Weights of a small image inpainting model.
Model: arch unet, norm groupnorm, activation silu.
Training: nadamw at rate 0.0043, 14600 steps, batches of 256.
Rows from block 5, named by matrix and row number. Rows with one number belong to one channel. Each number is 128 + 32 x the weight over its row's rms, rounded and kept within 0 to 255. All counts start at 0. Numbers have three digits each. After the name is the row's rms in percent of the matrix's.
# convs0: first 3x3 conv (model.enc.1.2.convs.0.weight, 64x64x3x3), inputs 20-24, a 3x3 kernel for each
# convs1: second 3x3 conv (model.enc.1.2.convs.1.weight, 64x64x3x3, transposed), outputs 20-24, a 3x3 kernel for each
convs0.0 070:122113111094115126088128120180194174198196156180170153095123137111146121155163127129131137128125091150145103164150160173171165172179179
convs0.1 101:144100071137070058119116127072051111144146102187163117117121127116140117138124125152126126174156132127138131136132115145162153123123152
convs0.2 105:132129117113104128090104131098082090095095114078113106075083143136118151152098129148161157140175125139181114110071061081027038025009063
convs0.3 123:114078098076122123149159144107104026146129094145145120136135101175119059170097106104115106117156112156136108099115101094097093086082086
convs0.4 107:112126142093107147091127145168129084152169120132146131150162073143123080120092084144135084134118100150121114118121106118155167127164179
convs0.5 108:133137118137141083157131095089067079096112117082098095134138126137121110137140121122147125132107100124108075159125095146189075151166097
convs0.6 106:143122089150086029145132091121129156109117148136138147150135143147142134123095066123139140132142153141111111128131143110162161109136169
convs0.7 075:151122182141118122129111099183202178182171151165163164130141104110121123125111127135130140112102109106090111197169185148110145134140166
convs0.8 114:099118178058052144071093144093124112075121126047043121094116126104111129128133139138140121085155154091167154093133112072057149140097127
convs0.9 112:116144120141120120127105123172146103180146084092122096152107067136123090097144109148121125110123136122107106131111141160114061100131124
convs0.10 126:114163175063131189081114143109136173097104132097098117120130161120127158120113149116156112117142125090113110085130131114126153131114129
convs0.11 058:136092082108077097096101105179181170130156181150173184174146138150127135139123171114110137139124093108109077149153126150152143143120121
convs0.12 115:111145139125156141121153149078076120075052092123169163096119113080074103089110097158177118117151077071123079179117131145127080100138119
convs0.13 115:119116106122144099132127097146144129101114103056068119121108086115103143109137195098123106114121145093133136136128109154134046091076012
convs0.14 066:138144133144127142158159156175162114171151139134150142121113107129130121118143132135150136126133143154135162161157185141135178140134156
convs0.15 086:180164111145087063099051032127110115147141128110130130157173205138166154126155139158150117119123133160178170134139139100159183156110143
convs0.16 105:115077088118064095132139092181200123149163105140141118163137129134138122119130135098075103124100094099094083125116120150125143193132148
convs0.17 111:096110136090113137116139137180162158154161114103115040133142125121134116090105137076094089129140126191175167126104094170124073178146068
convs0.18 080:143128148134121151118095116188192175179183148147146128143123131129109120095102102127122141109123156094132143136147152146147151119120113
convs0.19 104:121125135168104079111079121113164139142124109140124132129126121121115100105100105074097148121109160108108120082127159086150201105135175
convs0.20 075:115148155162186181145134182132112077105102077112112066088107152117102114141125115100118114126126114118142132173155154167181153144140172
convs0.21 107:085085101098072060110136109154139094130123087092111097132133111154143122147123120135106096122110117096092091105083082141091078090140170
convs0.22 114:101066101122091093100104115038117093066126109139123103110116139107138152114134142130155192089100148074063107064121133025053146109091103
convs0.23 081:106116155098120125135149156122174185099129126065090121143126128132133119126104131109085109103114122136155140143132126133169156175182142
convs0.24 102:128091089139110122123129168172118096127054066095082105112078081148124144154144147120083079137137124183156103076045061109075107102137153
convs0.25 107:157116112155128135147156137060066109119089092113058064146131114170123095099072087136148152124128147147139150133145146120119133142134153
convs0.26 121:122108116125136138082078100140120119109108070106105102121110100090088091155162147154157141164171177166153140119100109083097110088109102
convs0.27 080:116155139152144108157147120064098132091116135125153141081130163080138170115141143099157178078129158091108112207132125145163139123153148
convs0.28 090:117133120166137099150124080061080129078092132141148146138144136143143129154147145175153141140126129083086105143138137110129133078135173
convs0.29 107:120137116125182158113126159111156145075081115089076105125097116116080109111093098101112095117132128162139134115123123112136157089087096
convs0.30 101:093097121094117142110125148167131134150136130115106096110096116111103140120125138104102116083092098162142126138114053144107036157109053
convs0.31 094:131126110154152124086102115103074125082092148131131138107108151100108133066087104170145117154129110111109133081093083036070093145137143
convs0.32 084:096105194135151166146140095170149128138126114126123138136107135120098142097118120154161158126129117123085127156143152193152161158122123
convs0.33 096:127145151145162105138132097127109086129113118108131148097131102097154132091135144126117131104111120104106109183123079166134092083107100
convs0.34 102:104116160085150174138161146135109113131087101132145161098137153107133110101146119125137128079085116085077130098081153125114154136141152
convs0.35 100:112120159130136110122109086076114139126119078115103150155154156164109118115109154096131126097094134097097116098124177141138157113126144
convs0.36 097:116116103127150104117141129155158127150151133103122130085125112081099098137099046137127109124105091103133124073137170087036152145164060
convs0.37 119:160171168177187168173180179150149150138138144141143138117106106123103111134123117127123117131132130123127133157150157155153151148150159
convs0.38 104:111123131103109111123150157134130129097109138129130152160141102108167170089101126127122140127102099139127128128210225066077105125117107
convs0.39 100:073112164114119132127136151141144105130139140127139149142103096117127131109140158171139171097093164097105132041165189078081128156096083
convs0.40 107:105110132118083091125144170093068064104118105133166168079080071099114107137127130144160143119155163088113124097102064091117105087113128
convs0.41 088:175120136123098143130118145141153183172178164160181147174176185148149138156139134100123140129128149142118123153136138155149146143141148
convs0.42 116:159157148119119153123147116101092147058067077118108089131157159113153159139108116152114097152135119108110139154129104151135131133127134
convs0.43 100:113173145136153132127089078138149139165176138139118105106122130104135136082110072101080082067091107106156166085137110067071081130027026
convs0.44 072:112115146162128106133094129178167165147116129171115073146152156134114113154122115119065071093103112130117130128139158140154144163144156
convs0.45 115:074093141091130135103112117130128117091061108128144145160144125126104139045107155096110125106153148119139106135165130109136098118102097
convs0.46 085:120127140138119123153129107147140150119132142099081113114113098095105112046065102135104101127088085139118107123153134106108099123141147
convs0.47 098:125129098122117087108094068095122102087130124099123128114129139126132110104117114111109111105099119146129124160154132138151150139137146
convs0.48 077:073110138100140169116153175174172118170154099166145082136127120126110109108098113094106101120136135139157116167152118150148128150146163
convs0.49 101:133105083164117071128094060060071076130150144148182202107137119114134121118116088135147141096108121054095116081145158060130156076139140
convs0.50 097:118101123104094111079080102048068099043091110078104109113146170090131162089092140127097089135108103175146133102106139120107093142124127
convs0.51 110:071069085122098097133153119128146105125114093143140120128150163108131155140116151129121137107054084172129105074096109032011075090085089
convs0.52 109:116141154122176171166142151156124145127129125061088094134096112153129110144155104139153116142098105093061136111151108091146079074112125
convs0.53 108:113066063129115111124142143111090118137131147130140134087090137101103125112112127123165167124167162114131123138123106146139137107121153
convs0.54 094:099099072132113125124099147107122134116103158107136176088091104107125116102132129134120112118103100091115123126146165093128169142093063
convs0.55 100:130122120127119128124100139166155109124106093048035054165159149136120123080145129129153137146135128131142111088151167100154167104103171
convs0.56 085:177166119167116122107091131135111183150151154131142072160187164154169166117105125116102106138149146127163139130154183154172142183164140
convs0.57 108:108100085135137109087096091055079125071084151141126167120120121071061124096125116110113108149136102151159148086147153047114137095132144
convs0.58 115:121087169139085174141145141108150108135148106111123118084096126123151145095130133121045144131092127108079108091134109080093111138132170
convs0.59 072:120134137145116150144131139112125139119135124140136089175175134152150108126119120117100105122127129138156116099164119145124163179110149
convs0.60 103:122114073129114093103106093129086059132124125149151176152147090164137130135132178139174152103125163101116112109121132110170176102138159
convs0.61 105:127035115134062111113126143069153093110129093114111092083123096077150151093157145128038138144073126153116108100071129113062124129097091
convs1.0 053:101143181120145159122154141174143121138139120096109142106100131100115144149140116138139135139147144102126174108122171113124078134162122
convs1.1 100:141173161183160148204128097134136149120132146102126174096138201159130142129117157147119096106124131117139140109120089174144123180120087
convs1.2 115:105132148076086110062037074122147108125151144126151170125131153110098144120097143125122135119138131136155122144177159130117124163102093
convs1.3 135:130110111165118112170152105125104082163148141179177178121098089104102088123110116123140145138152146130132122096085098137106095126127139
convs1.4 102:059109169084139159157152146166127072144119083123090098153117091177093084185095081106108130122121133108156143141128138172139137192163153
convs1.5 111:120095108129088134148092129154207156135222173101167156119118108113118135107124142109111154153118175159134142108102118092078130083059076
convs1.6 105:137100072088103144148155132095094113108080073090083100107096111142103085131072041104111126116123130103107102089135192113109174172143111
convs1.7 066:113103138113104097094103106111128095100137127107105094082037133114104163127115140097087104086071105085089105136130158141093103184121085
convs1.8 099:129134169087146172026110153160185175098129137122149137181143094156183159137135186140160148128138129141125113153122130112105072152101087
convs1.9 127:098097091158133129195164139104156163045083120072062053162127118136124116109105096122113134141137130143135136150127103144129102149167125
convs1.10 129:097123110139163141142179182169123139190168155137162146071045135147113136151145148149182132116142145110135156124150172147124143118077125
convs1.11 053:096117131122118125206153108148136131130134143121138132078066110118079150106073144133162164110156131162189120086096092141127112104093079
convs1.12 121:205130087154117080123098082040108163108129187121150201113140178119108160155094117141110077127131111115128100122161151070126147063065088
convs1.13 108:094098071112121079101115104077088091106115117111121119175118096225170121194152121165142105139139181145167196175185165171141123150104109
convs1.14 049:132105119137121150144138167109149177120137164123105122171144157090123163102124143110076063141097100140139139144127089148123088138147135
convs1.15 077:198163098200193133174178150145131141152133125150174179084113066087094094075112125135174094169175106151096070132128112129147171064068077
convs1.16 093:019075133061068129132138138186188122154168110133117110074085112111114140151134148116108186147128158123117143115069057127066067147116101
convs1.17 106:062093143101102146178171163177154126118108113084085101152148129168154118163128093020029074126123125197195177207131095211142094208183130
convs1.18 066:095143176103143169169190196182177160148156141109114140144129094132107078132075086097094133125125125148187166140134105123124109089096113
convs1.19 115:114154156121140144068124167109093118156122096158136113134126147126128132119157117135156134120138144156121147146130152093132206154127196
convs1.20 062:121120114109098131156117134166154129098115132107143116115136141119129130059068090064118142095085119113103117061083074098105126154164129
convs1.21 129:154176158149163143129140114108096084130116077127112085178142158198134121158133140121140132120112112122111121127124139180130091150130110
convs1.22 111:102111142132122139139145143168179133154177152170155144132153211140118151157098109150139133145148124104124093128102104083097074117086077
convs1.23 079:099140169180191170191163126164114128147125113113086113097126116109088055128097054061095127065100153121141177108120143140132147162153125
convs1.24 101:074109142077130146123130123162132085123119093087098099143149146202145116164124109136138151133126157182171177124113117159157106154164137
convs1.25 109:124112096115100097189148123114143157107093115114121152124134129153122109106063052101096118126144150113120130115151145163187182129134151
convs1.26 144:121142141187179130153139122126121119079088104103111120155148110183140122127144155122119126093103120115113121159164161183197195167181159
convs1.27 078:188164094169138085117111110066088138122119122154110126116133165098096111139182106134119116113105146132121143136147136117126175090145174
convs1.28 089:174139099151111085118110092107101119103116157150143191125131145077113148063093130161159158099086117081072092112124151056111130058104138
convs1.29 101:147144126085114127129129136133142139147151161126120157130124186131070123141053082145152139123141146140126127033095135100123127149151158
convs1.30 093:101076061082105107118148148156179173135126111129111090131153153110142117118145136100089042143142137149162160142129090178158112186151124
convs1.31 094:145132150152115132116093114130145142132130127171176162175209198076132144072145162179137153166149167132119142146144153121149186129161202
convs1.32 068:176148192063138209081200183111145123121121127116112127082096097105139103166180102096114145139140114145127118117129112102111104065123120
convs1.33 092:233166157111082123035035103051131142128148121145139100120152184106113156112126143114144146137151164201173171148145127150154199130125212
convs1.34 108:112121150092118148059095138182185165134145096136117075121105083081158154065174137114100125161112125128074095153133148142143135140128112
convs1.35 100:130112098136101099098108109085141109150138080140135106105090082075111087113160085147101137145135190186145149158156142113148193100128128
convs1.36 114:138151152138144161054099157144093079153152118135154159184179149122169162087143170129156172143117122135106080163118124119130092089110144
convs1.37 054:142148164114123141100087116121130147146172168149175146105167163119181177099157152114129125091119112104114109100112123078094129100128116
convs1.38 116:145136137163135135103119153137145132125162148110123149118102125055092117125105101086075089109124135094133137165142113121132107161183187
convs1.39 120:122069096162119138147120153129171154127147153132131171124144136102132134165160141152102117150133135120140139155178139091152143086141162
convs1.40 114:135129138154156155164157157133152138116113115117092104186158143168136127160156156060075101096092107124116137172168170190161124157153151
convs1.41 071:142179154140148133157130073100105166084103148126121174182154114133078072092071068097090102114130131138179159147131080192135083202164091
convs1.42 114:139134161114120148151092106116188203109187180131130139082113175112102127133139126174092104142126116124146115058107124134087042127076052
convs1.43 117:074088119071090126040097173151146127128127126133134139082104138137138186063095176165160117167173134170136132162138170164118124094078129
convs1.44 061:139135094161159108120117120104118170091135146142141101101122112077082082026069047095140113110105100088105090165153087149123130106114108
convs1.45 119:139121097160143102092128138097121145121136146132121087108120118133124136144163158174165120162162142179177170109148124118159169137145185
convs1.46 090:157079070121121138118143146132183170125132148107097112146153160142156182147126153139121128131113124123131153157202198104131169122114139
convs1.47 099:171137131156122093132096102116102135094074127112087102116157188097127164104113134109125119105125108117117102138142103050131123045074128
convs1.48 064:093097090054104076091113088116113092113076062107098106109123140120096155157124146127087086116104113152140148091136095106131089147142107
convs1.49 094:115109120123117124136128128096093091122122113157170174209180167163150154109123173150172173127144153092086098109113139064108167057077135
convs1.50 100:137163113137175153145162171093113175089107138121116129098112102089082050060075057164156127174158132181181184125104074146093062178139103
convs1.51 114:159155171148148163156139164144183172153194164176184178108114144050086108079106115107067085093076084103090121131098083104108080105102111
convs1.52 116:091101131086116137103101127137130127116119125147122135083098076102136149113202207181144124154139132098121129144131084119162119063098114
convs1.53 117:120103113118104109204179153130126094138123097150135116033070122072102172102103136115126120115138135109142148128113095124139122135108109
convs1.54 095:137111106178147121154161160143098112135118119097098085149116121124137117150144110121124066111127094121130150175159107140179156116136181
convs1.55 094:126132146144165158118151181177182154133123112126137115145150135108124127104064070088097095090123132092095141183152104138143154106134168
convs1.56 081:124193194135131155181127095164123167095100129107129152116148165132098103107083071129089096143116129128157138108093071149064059168148135
convs1.57 110:198171162160163142139145146032060084064072095162186169138159189183169231155112119142150113077124110093111128103133137096139167185157177
convs1.58 123:084076093079115122130184155108168162085124151103095115108099137192193167162167179179148173175144159124147171111118121138135077119147104
convs1.59 060:144170157127170164145128174121093167142112160113154163125136155148119135108111129125127119105127185125141136107122058144160073177111143
convs1.60 104:151164188136146173156138137138122107156120117137129141162111063136056069117057061119152187114130169093114122110129127102098110125128099
convs1.61 102:065092142097120119154153127145206119138183160103136167093108136134110162177119161151147191159153148152158137113091104117129111138154117