{
  "arch": "unet",
  "model": "image inpainting model",
  "dataset": "crops of objects in photos (Visual Genome)",
  "train_examples": 61751,
  "image_size": 40,
  "crop_scale_min": 0.7,
  "horizontal_flip": false,
  "translate": 0.06,
  "rotation_deg": 5,
  "color_jitter": 0.1,
  "task": "inpainting",
  "loss": "mse",
  "norm": "groupnorm",
  "activation": "silu",
  "weight_standardization": false,
  "widths": [64, 64, 128],
  "blocks_per_level": 3,
  "block": "basic",
  "attention": false,
  "upsampling": "nearest_conv",
  "init": "kaiming_normal",
  "residual_init": "none",
  "optimizer": "nadamw",
  "lr": 0.0043,
  "beta1": 0.95,
  "beta2": 0.999,
  "eps": 1e-08,
  "grad_clip": 1.0,
  "steps": 14600,
  "batch_size": 256,
  "epochs": 60.5,
  "lr_schedule": "linear",
  "final_lr_fraction": 0.05,
  "warmup_steps": 290,
  "weight_decay": 0.05
}
Rows from block 11 of a small image inpainting model, named by matrix and row number. Rows with one number belong to one channel. Each number is 50 + 15 x the weight over its row's rms, rounded and kept within 0 to 99. All counts start at 0.
After each channel's rows are labels from the 100 images, of 14848, where the channel reaches its highest value: "patch colour" is the nearest of a few named colours to the mean colour under the peak. Only what is clearly more common there than usual is listed. The data: crops of objects in photos (Visual Genome).
# convs0: first 3x3 conv (model.decb.1.0.convs.0.weight, 64x128x3x3, each kernel summed), inputs 0-127
# convs1: second 3x3 conv (model.decb.1.0.convs.1.weight, 64x64x3x3, transposed, each kernel summed), outputs 0-63

convs0.58:56 44 49 63 52 61 51 36 60 36 55 56 39 50 63 60 46 47 42 42 52 42 51 46 34 36 52 45 46 37 45 54 62 48 52 53 48 46 51 29 58 58 44 41 27 41 42 55 63 43 52 54 70 23 31 57 46 36 45 58 53 47 29 56 73 00 65 71 43 49 26 34 35 42 57 64 57 36 56 14 34 40 59 71 21 38 35 33 49 29 47 60 50 52 45 57 34 49 69 32 48 62 17 48 56 52 57 81 67 60 14 54 40 42 54 13 76 63 43 60 29 55 58 79 63 70 21 65
convs1.58:51 33 58 52 68 41 54 40 47 60 53 22 74 71 63 09 45 47 49 57 59 48 35 57 39 49 59 30 35 62 55 59 67 33 68 43 50 76 48 46 61 58 40 45 57 65 67 54 25 59 60 77 80 42 43 20 67 63 62 12 52 43 61 40
patch colour: black

convs0.50:41 38 45 48 53 47 54 50 51 62 36 44 38 47 03 49 42 52 43 32 63 35 44 56 63 57 55 49 44 50 39 48 15 60 49 57 66 72 62 70 50 57 49 14 61 54 64 44 37 51 63 45 35 25 20 51 54 50 60 46 49 34 47 41 71 87 54 77 59 51 48 43 57 52 54 57 35 51 57 42 24 46 41 56 51 53 61 48 56 22 49 79 23 25 50 41 59 32 27 54 63 70 47 52 53 44 57 17 00 40 44 27 65 66 51 65 27 55 34 24 54 53 23 34 47 29 64 34
convs1.50:66 24 41 50 40 32 59 70 49 55 71 30 41 00 63 59 37 50 40 42 44 49 59 38 33 29 32 68 50 52 54 50 32 49 39 64 31 35 28 48 50 38 42 81 30 39 32 21 66 50 45 43 53 43 47 63 45 65 31 66 42 41 44 62
patch colour: white

convs0.43:49 55 47 46 60 37 43 60 40 01 69 54 61 60 61 49 44 42 39 67 24 46 45 41 37 58 50 38 61 37 26 40 73 46 46 56 40 18 37 44 41 44 51 46 49 47 29 44 30 60 44 62 52 60 49 57 43 35 40 45 47 51 39 59 65 57 60 43 38 10 29 41 39 14 60 29 69 33 66 43 52 51 37 27 53 55 30 33 36 71 49 58 43 52 47 32 00 48 39 47 66 47 44 30 43 40 21 18 69 48 17 26 52 48 32 38 55 54 36 26 44 32 36 44 39 37 38 54
convs1.43:54 53 57 48 45 57 41 21 52 50 52 50 61 59 68 00 49 57 53 46 61 49 47 44 52 49 54 43 55 48 52 56 49 55 53 42 52 52 57 55 31 49 68 26 37 46 46 62 26 44 57 65 55 67 43 07 56 73 64 00 43 40 48 49
patch colour: black

convs0.37:58 44 56 52 33 62 42 22 33 49 51 61 51 38 43 31 69 57 48 50 58 52 38 42 36 28 39 28 24 08 53 29 28 68 43 38 55 64 47 43 60 45 51 13 32 42 60 53 26 42 46 25 23 50 65 31 51 49 38 27 35 60 53 16 37 59 46 50 64 48 82 76 67 57 37 35 20 58 57 64 31 54 52 24 43 59 56 41 54 54 39 37 31 94 53 59 56 31 37 49 67 44 44 76 26 47 54 10 52 51 36 56 55 38 55 55 70 58 41 32 46 54 45 48 50 60 50 47
convs1.37:66 22 49 31 62 58 53 38 36 47 64 01 69 36 50 47 39 47 26 70 50 63 37 24 44 32 53 41 30 49 30 31 68 48 27 51 29 57 59 44 64 58 46 56 67 74 56 62 44 18 52 48 68 49 61 49 78 57 52 44 33 41 48 50
patch colour: yellow

convs0.61:27 65 40 40 47 36 60 35 29 55 74 44 57 51 29 56 60 41 34 58 51 45 51 24 58 38 40 36 32 37 50 28 23 69 43 36 40 56 37 44 45 45 53 20 41 47 53 43 55 46 18 01 43 52 64 37 58 49 39 52 36 48 42 16 94 58 56 55 36 51 45 18 52 47 38 71 43 43 62 47 44 50 46 46 64 38 68 18 62 22 65 57 48 38 58 50 42 43 42 55 67 36 44 70 58 45 57 71 16 13 50 49 36 62 47 42 67 42 46 71 59 48 42 60 56 14 37 55
convs1.61:35 42 56 58 64 30 60 66 55 29 51 32 52 36 74 68 52 59 49 37 39 50 13 35 50 48 67 35 21 53 36 56 60 08 58 66 59 52 44 44 44 35 09 37 55 39 55 44 47 63 51 64 54 07 44 65 57 35 46 45 50 61 48 47
patch colour: black; white

convs0.24:43 50 41 64 29 59 43 48 53 15 46 53 48 50 56 44 19 60 47 58 48 53 77 18 21 49 49 53 46 66 49 45 73 70 47 57 42 45 29 35 48 42 30 46 56 45 58 48 72 78 47 49 74 59 46 42 64 45 55 26 52 60 59 48 53 54 41 41 50 37 26 16 48 35 41 39 43 51 46 41 57 63 49 47 44 27 37 42 57 21 38 77 65 36 70 66 42 74 63 49 42 43 44 13 78 28 53 09 49 32 15 55 75 49 55 46 66 45 57 53 07 34 52 54 59 54 74 43
convs1.24:49 39 49 44 38 32 58 58 67 38 54 53 70 57 51 25 54 52 37 33 41 20 48 55 27 54 49 30 42 50 35 70 48 20 60 26 57 52 51 31 46 51 49 26 16 50 49 52 23 41 53 84 54 40 31 29 50 65 62 26 29 62 70 30
patch colour: cyan

convs0.17:54 16 40 48 38 44 69 48 64 33 48 61 53 61 26 78 27 26 38 62 80 50 69 34 47 48 00 49 69 50 36 60 47 57 52 20 23 48 42 42 59 48 55 00 44 64 42 41 37 52 35 55 80 62 36 38 27 48 63 80 50 46 39 30 44 42 27 47 54 53 36 66 43 51 46 50 52 56 46 74 46 59 39 55 59 54 59 27 42 26 64 58 36 35 52 47 40 41 41 57 64 58 31 37 53 40 44 50 50 63 44 38 55 56 27 63 25 33 46 49 45 49 42 43 70 46 54 47
convs1.17:40 53 34 79 61 20 57 56 59 44 47 55 37 52 66 66 51 54 57 55 54 58 48 41 55 50 62 57 69 21 23 46 64 16 61 40 56 62 47 81 60 44 58 36 67 47 47 61 35 50 51 48 74 44 57 38 55 59 60 48 99 44 42 12
patch colour: blue

convs0.49:67 30 58 49 40 32 45 57 70 33 61 48 58 70 35 50 78 35 46 59 56 46 68 52 31 50 56 28 54 27 29 36 33 60 43 32 42 55 39 44 58 24 63 17 57 60 52 33 40 43 16 48 86 53 38 35 57 45 63 68 42 55 42 37 46 31 43 40 51 59 43 35 54 52 30 40 70 53 51 59 70 45 41 34 61 52 36 75 65 54 79 51 58 00 36 39 27 62 52 50 44 59 49 39 74 25 29 39 45 67 51 42 63 31 60 41 41 27 51 36 60 45 31 26 49 35 47 66
convs1.49:36 86 43 49 35 51 49 38 49 38 25 71 46 61 58 50 63 77 67 00 43 59 58 50 35 52 50 55 44 43 49 46 17 53 49 29 65 54 54 68 50 90 48 50 37 54 45 47 35 50 60 71 51 48 54 58 36 54 48 48 47 39 38 40
patch colour: blue

convs0.10:78 60 50 44 42 65 46 54 50 28 30 40 49 61 18 47 61 45 60 72 40 28 14 49 50 21 49 37 41 35 27 42 36 48 43 35 40 34 33 35 58 39 59 25 26 42 26 56 39 57 43 42 67 63 40 46 62 41 39 54 48 71 50 48 38 52 19 41 44 34 45 45 19 63 65 44 24 31 51 45 33 50 60 57 35 59 57 50 38 22 66 77 31 80 52 30 43 54 36 33 81 70 24 14 46 38 69 69 45 40 45 34 43 47 61 61 49 54 25 32 62 46 43 67 54 66 45 60
convs1.10:75 18 47 49 67 43 53 63 58 54 69 39 55 65 33 58 57 33 32 82 55 41 74 66 50 52 35 71 86 35 45 47 62 53 30 66 43 40 63 56 51 37 70 60 36 71 62 50 66 66 41 17 66 63 58 78 41 45 48 71 54 49 43 55
patch colour: yellow; white

convs0.52:41 50 25 66 31 71 63 42 52 32 60 22 44 55 45 61 58 36 60 59 48 54 42 52 47 26 00 40 48 53 51 50 63 51 50 11 15 49 54 36 39 23 39 00 53 42 57 57 28 40 15 39 57 60 51 41 39 67 50 37 32 49 39 48 63 40 56 51 41 34 29 36 17 52 48 65 46 57 45 13 32 75 47 41 53 76 53 35 49 27 57 49 37 72 58 49 46 49 39 47 69 42 55 49 50 61 70 78 52 34 49 47 54 57 59 52 53 39 45 56 33 63 56 59 42 64 52 45
convs1.52:62 34 61 67 85 22 41 52 67 63 45 29 48 57 55 62 43 57 60 69 75 58 55 38 58 58 51 53 51 44 49 48 68 10 61 66 53 57 48 47 61 24 67 51 42 54 67 55 22 76 34 40 70 54 21 24 48 50 56 45 69 56 52 26
patch colour: white

convs0.27:59 45 39 39 31 36 37 37 57 52 39 51 61 52 55 65 45 34 45 37 40 21 51 45 28 43 52 40 67 31 31 46 18 35 57 30 41 45 50 48 60 33 53 38 32 52 38 56 52 43 23 31 57 48 55 37 53 52 36 86 55 47 40 43 24 41 29 75 48 60 00 30 54 51 30 58 47 63 24 76 59 19 61 55 46 34 39 47 73 37 49 51 49 26 58 47 55 71 27 57 66 37 47 48 78 47 50 67 12 51 21 44 69 60 47 62 39 24 41 54 39 53 46 58 61 67 46 63
convs1.27:66 66 41 60 16 28 67 72 61 57 35 44 51 55 47 53 62 59 47 14 45 25 60 57 70 22 52 55 55 65 59 51 29 23 48 63 71 46 40 45 53 38 16 52 60 41 49 31 19 36 69 46 32 35 34 27 54 45 61 44 52 45 42 43
patch colour: cyan; blue

convs0.35:41 50 59 45 28 39 45 35 44 65 24 41 41 48 48 41 58 56 47 55 60 52 46 47 76 47 75 42 32 32 45 44 37 52 50 59 70 55 49 60 67 38 36 27 52 43 61 42 75 30 36 34 38 48 18 57 67 36 50 47 39 52 33 61 64 22 48 33 30 46 48 63 52 43 17 32 59 50 52 61 31 28 10 49 49 61 28 41 54 43 60 66 47 37 16 31 58 19 28 43 77 34 25 38 39 54 60 47 44 40 53 19 36 43 45 28 76 26 30 47 68 53 33 44 74 24 28 50
convs1.35:55 52 45 62 67 03 53 45 50 48 55 43 10 42 21 69 71 46 58 44 37 40 47 48 23 60 59 38 54 57 39 60 62 21 55 38 44 61 66 71 58 57 29 46 59 53 56 63 43 43 45 55 59 12 40 57 44 22 49 62 65 58 51 27
patch colour: white

convs0.28:99 33 56 44 55 50 62 54 52 39 55 57 58 63 35 41 53 66 42 70 69 62 41 49 49 46 58 56 62 44 28 51 62 33 54 63 53 33 48 52 55 39 53 58 54 59 24 76 46 47 32 52 56 42 64 50 51 49 57 48 52 81 61 35 70 43 54 44 49 64 42 55 37 29 32 56 48 57 65 69 75 52 50 44 23 37 20 50 63 67 69 62 46 33 65 26 19 70 19 60 74 76 49 56 72 40 52 94 47 39 63 39 34 27 77 71 50 37 23 43 56 67 47 56 69 53 40 50
convs1.28:34 67 41 53 54 56 81 35 37 20 39 78 40 95 53 67 55 21 66 52 36 48 58 60 43 43 58 51 63 66 56 26 48 64 47 50 51 34 46 67 36 43 56 45 34 40 36 49 75 50 47 36 54 60 78 62 50 41 24 45 70 43 24 51
patch colour: black; white

convs0.62:48 51 45 33 40 53 38 60 34 19 56 47 40 41 53 35 56 52 59 46 34 48 04 51 26 50 40 47 51 42 66 47 69 41 39 56 45 50 48 43 43 47 32 34 38 48 44 56 42 46 53 40 25 48 60 32 52 58 42 32 68 44 50 49 55 70 40 27 55 62 01 63 51 41 38 52 35 42 53 52 42 77 49 43 44 57 41 22 50 02 55 68 52 67 55 48 23 58 56 60 64 65 67 54 60 25 36 71 43 47 49 49 35 60 93 42 58 44 66 14 17 29 49 64 46 37 69 21
convs1.62:46 37 42 61 68 15 64 49 54 57 68 43 49 38 50 50 48 47 37 68 44 50 65 71 49 61 09 66 31 69 34 55 63 23 44 38 47 50 15 70 53 41 46 46 65 43 63 44 37 40 33 40 63 46 52 11 45 51 60 12 50 44 49 41
patch colour: blue; cyan

convs0.59:49 43 44 43 48 46 45 48 42 68 39 45 45 47 14 48 42 42 39 53 78 46 49 38 87 39 32 44 36 50 50 49 46 47 45 33 40 66 53 39 53 42 34 65 42 36 63 36 40 46 46 10 61 45 16 30 51 72 53 47 53 44 33 29 89 20 61 71 44 61 54 44 33 42 44 59 48 37 44 48 27 38 28 42 34 52 52 50 55 38 50 65 36 46 34 34 48 44 23 33 90 51 11 37 57 47 66 38 10 46 48 21 45 38 58 54 42 54 17 44 63 51 30 35 36 34 36 37
convs1.59:48 60 55 44 48 61 48 56 47 33 45 52 21 58 34 74 60 40 38 59 57 50 52 53 59 54 38 55 25 42 45 50 46 58 57 51 57 49 41 46 46 35 35 67 50 55 57 12 60 27 49 34 18 23 50 80 48 12 07 79 41 60 50 63
patch colour: white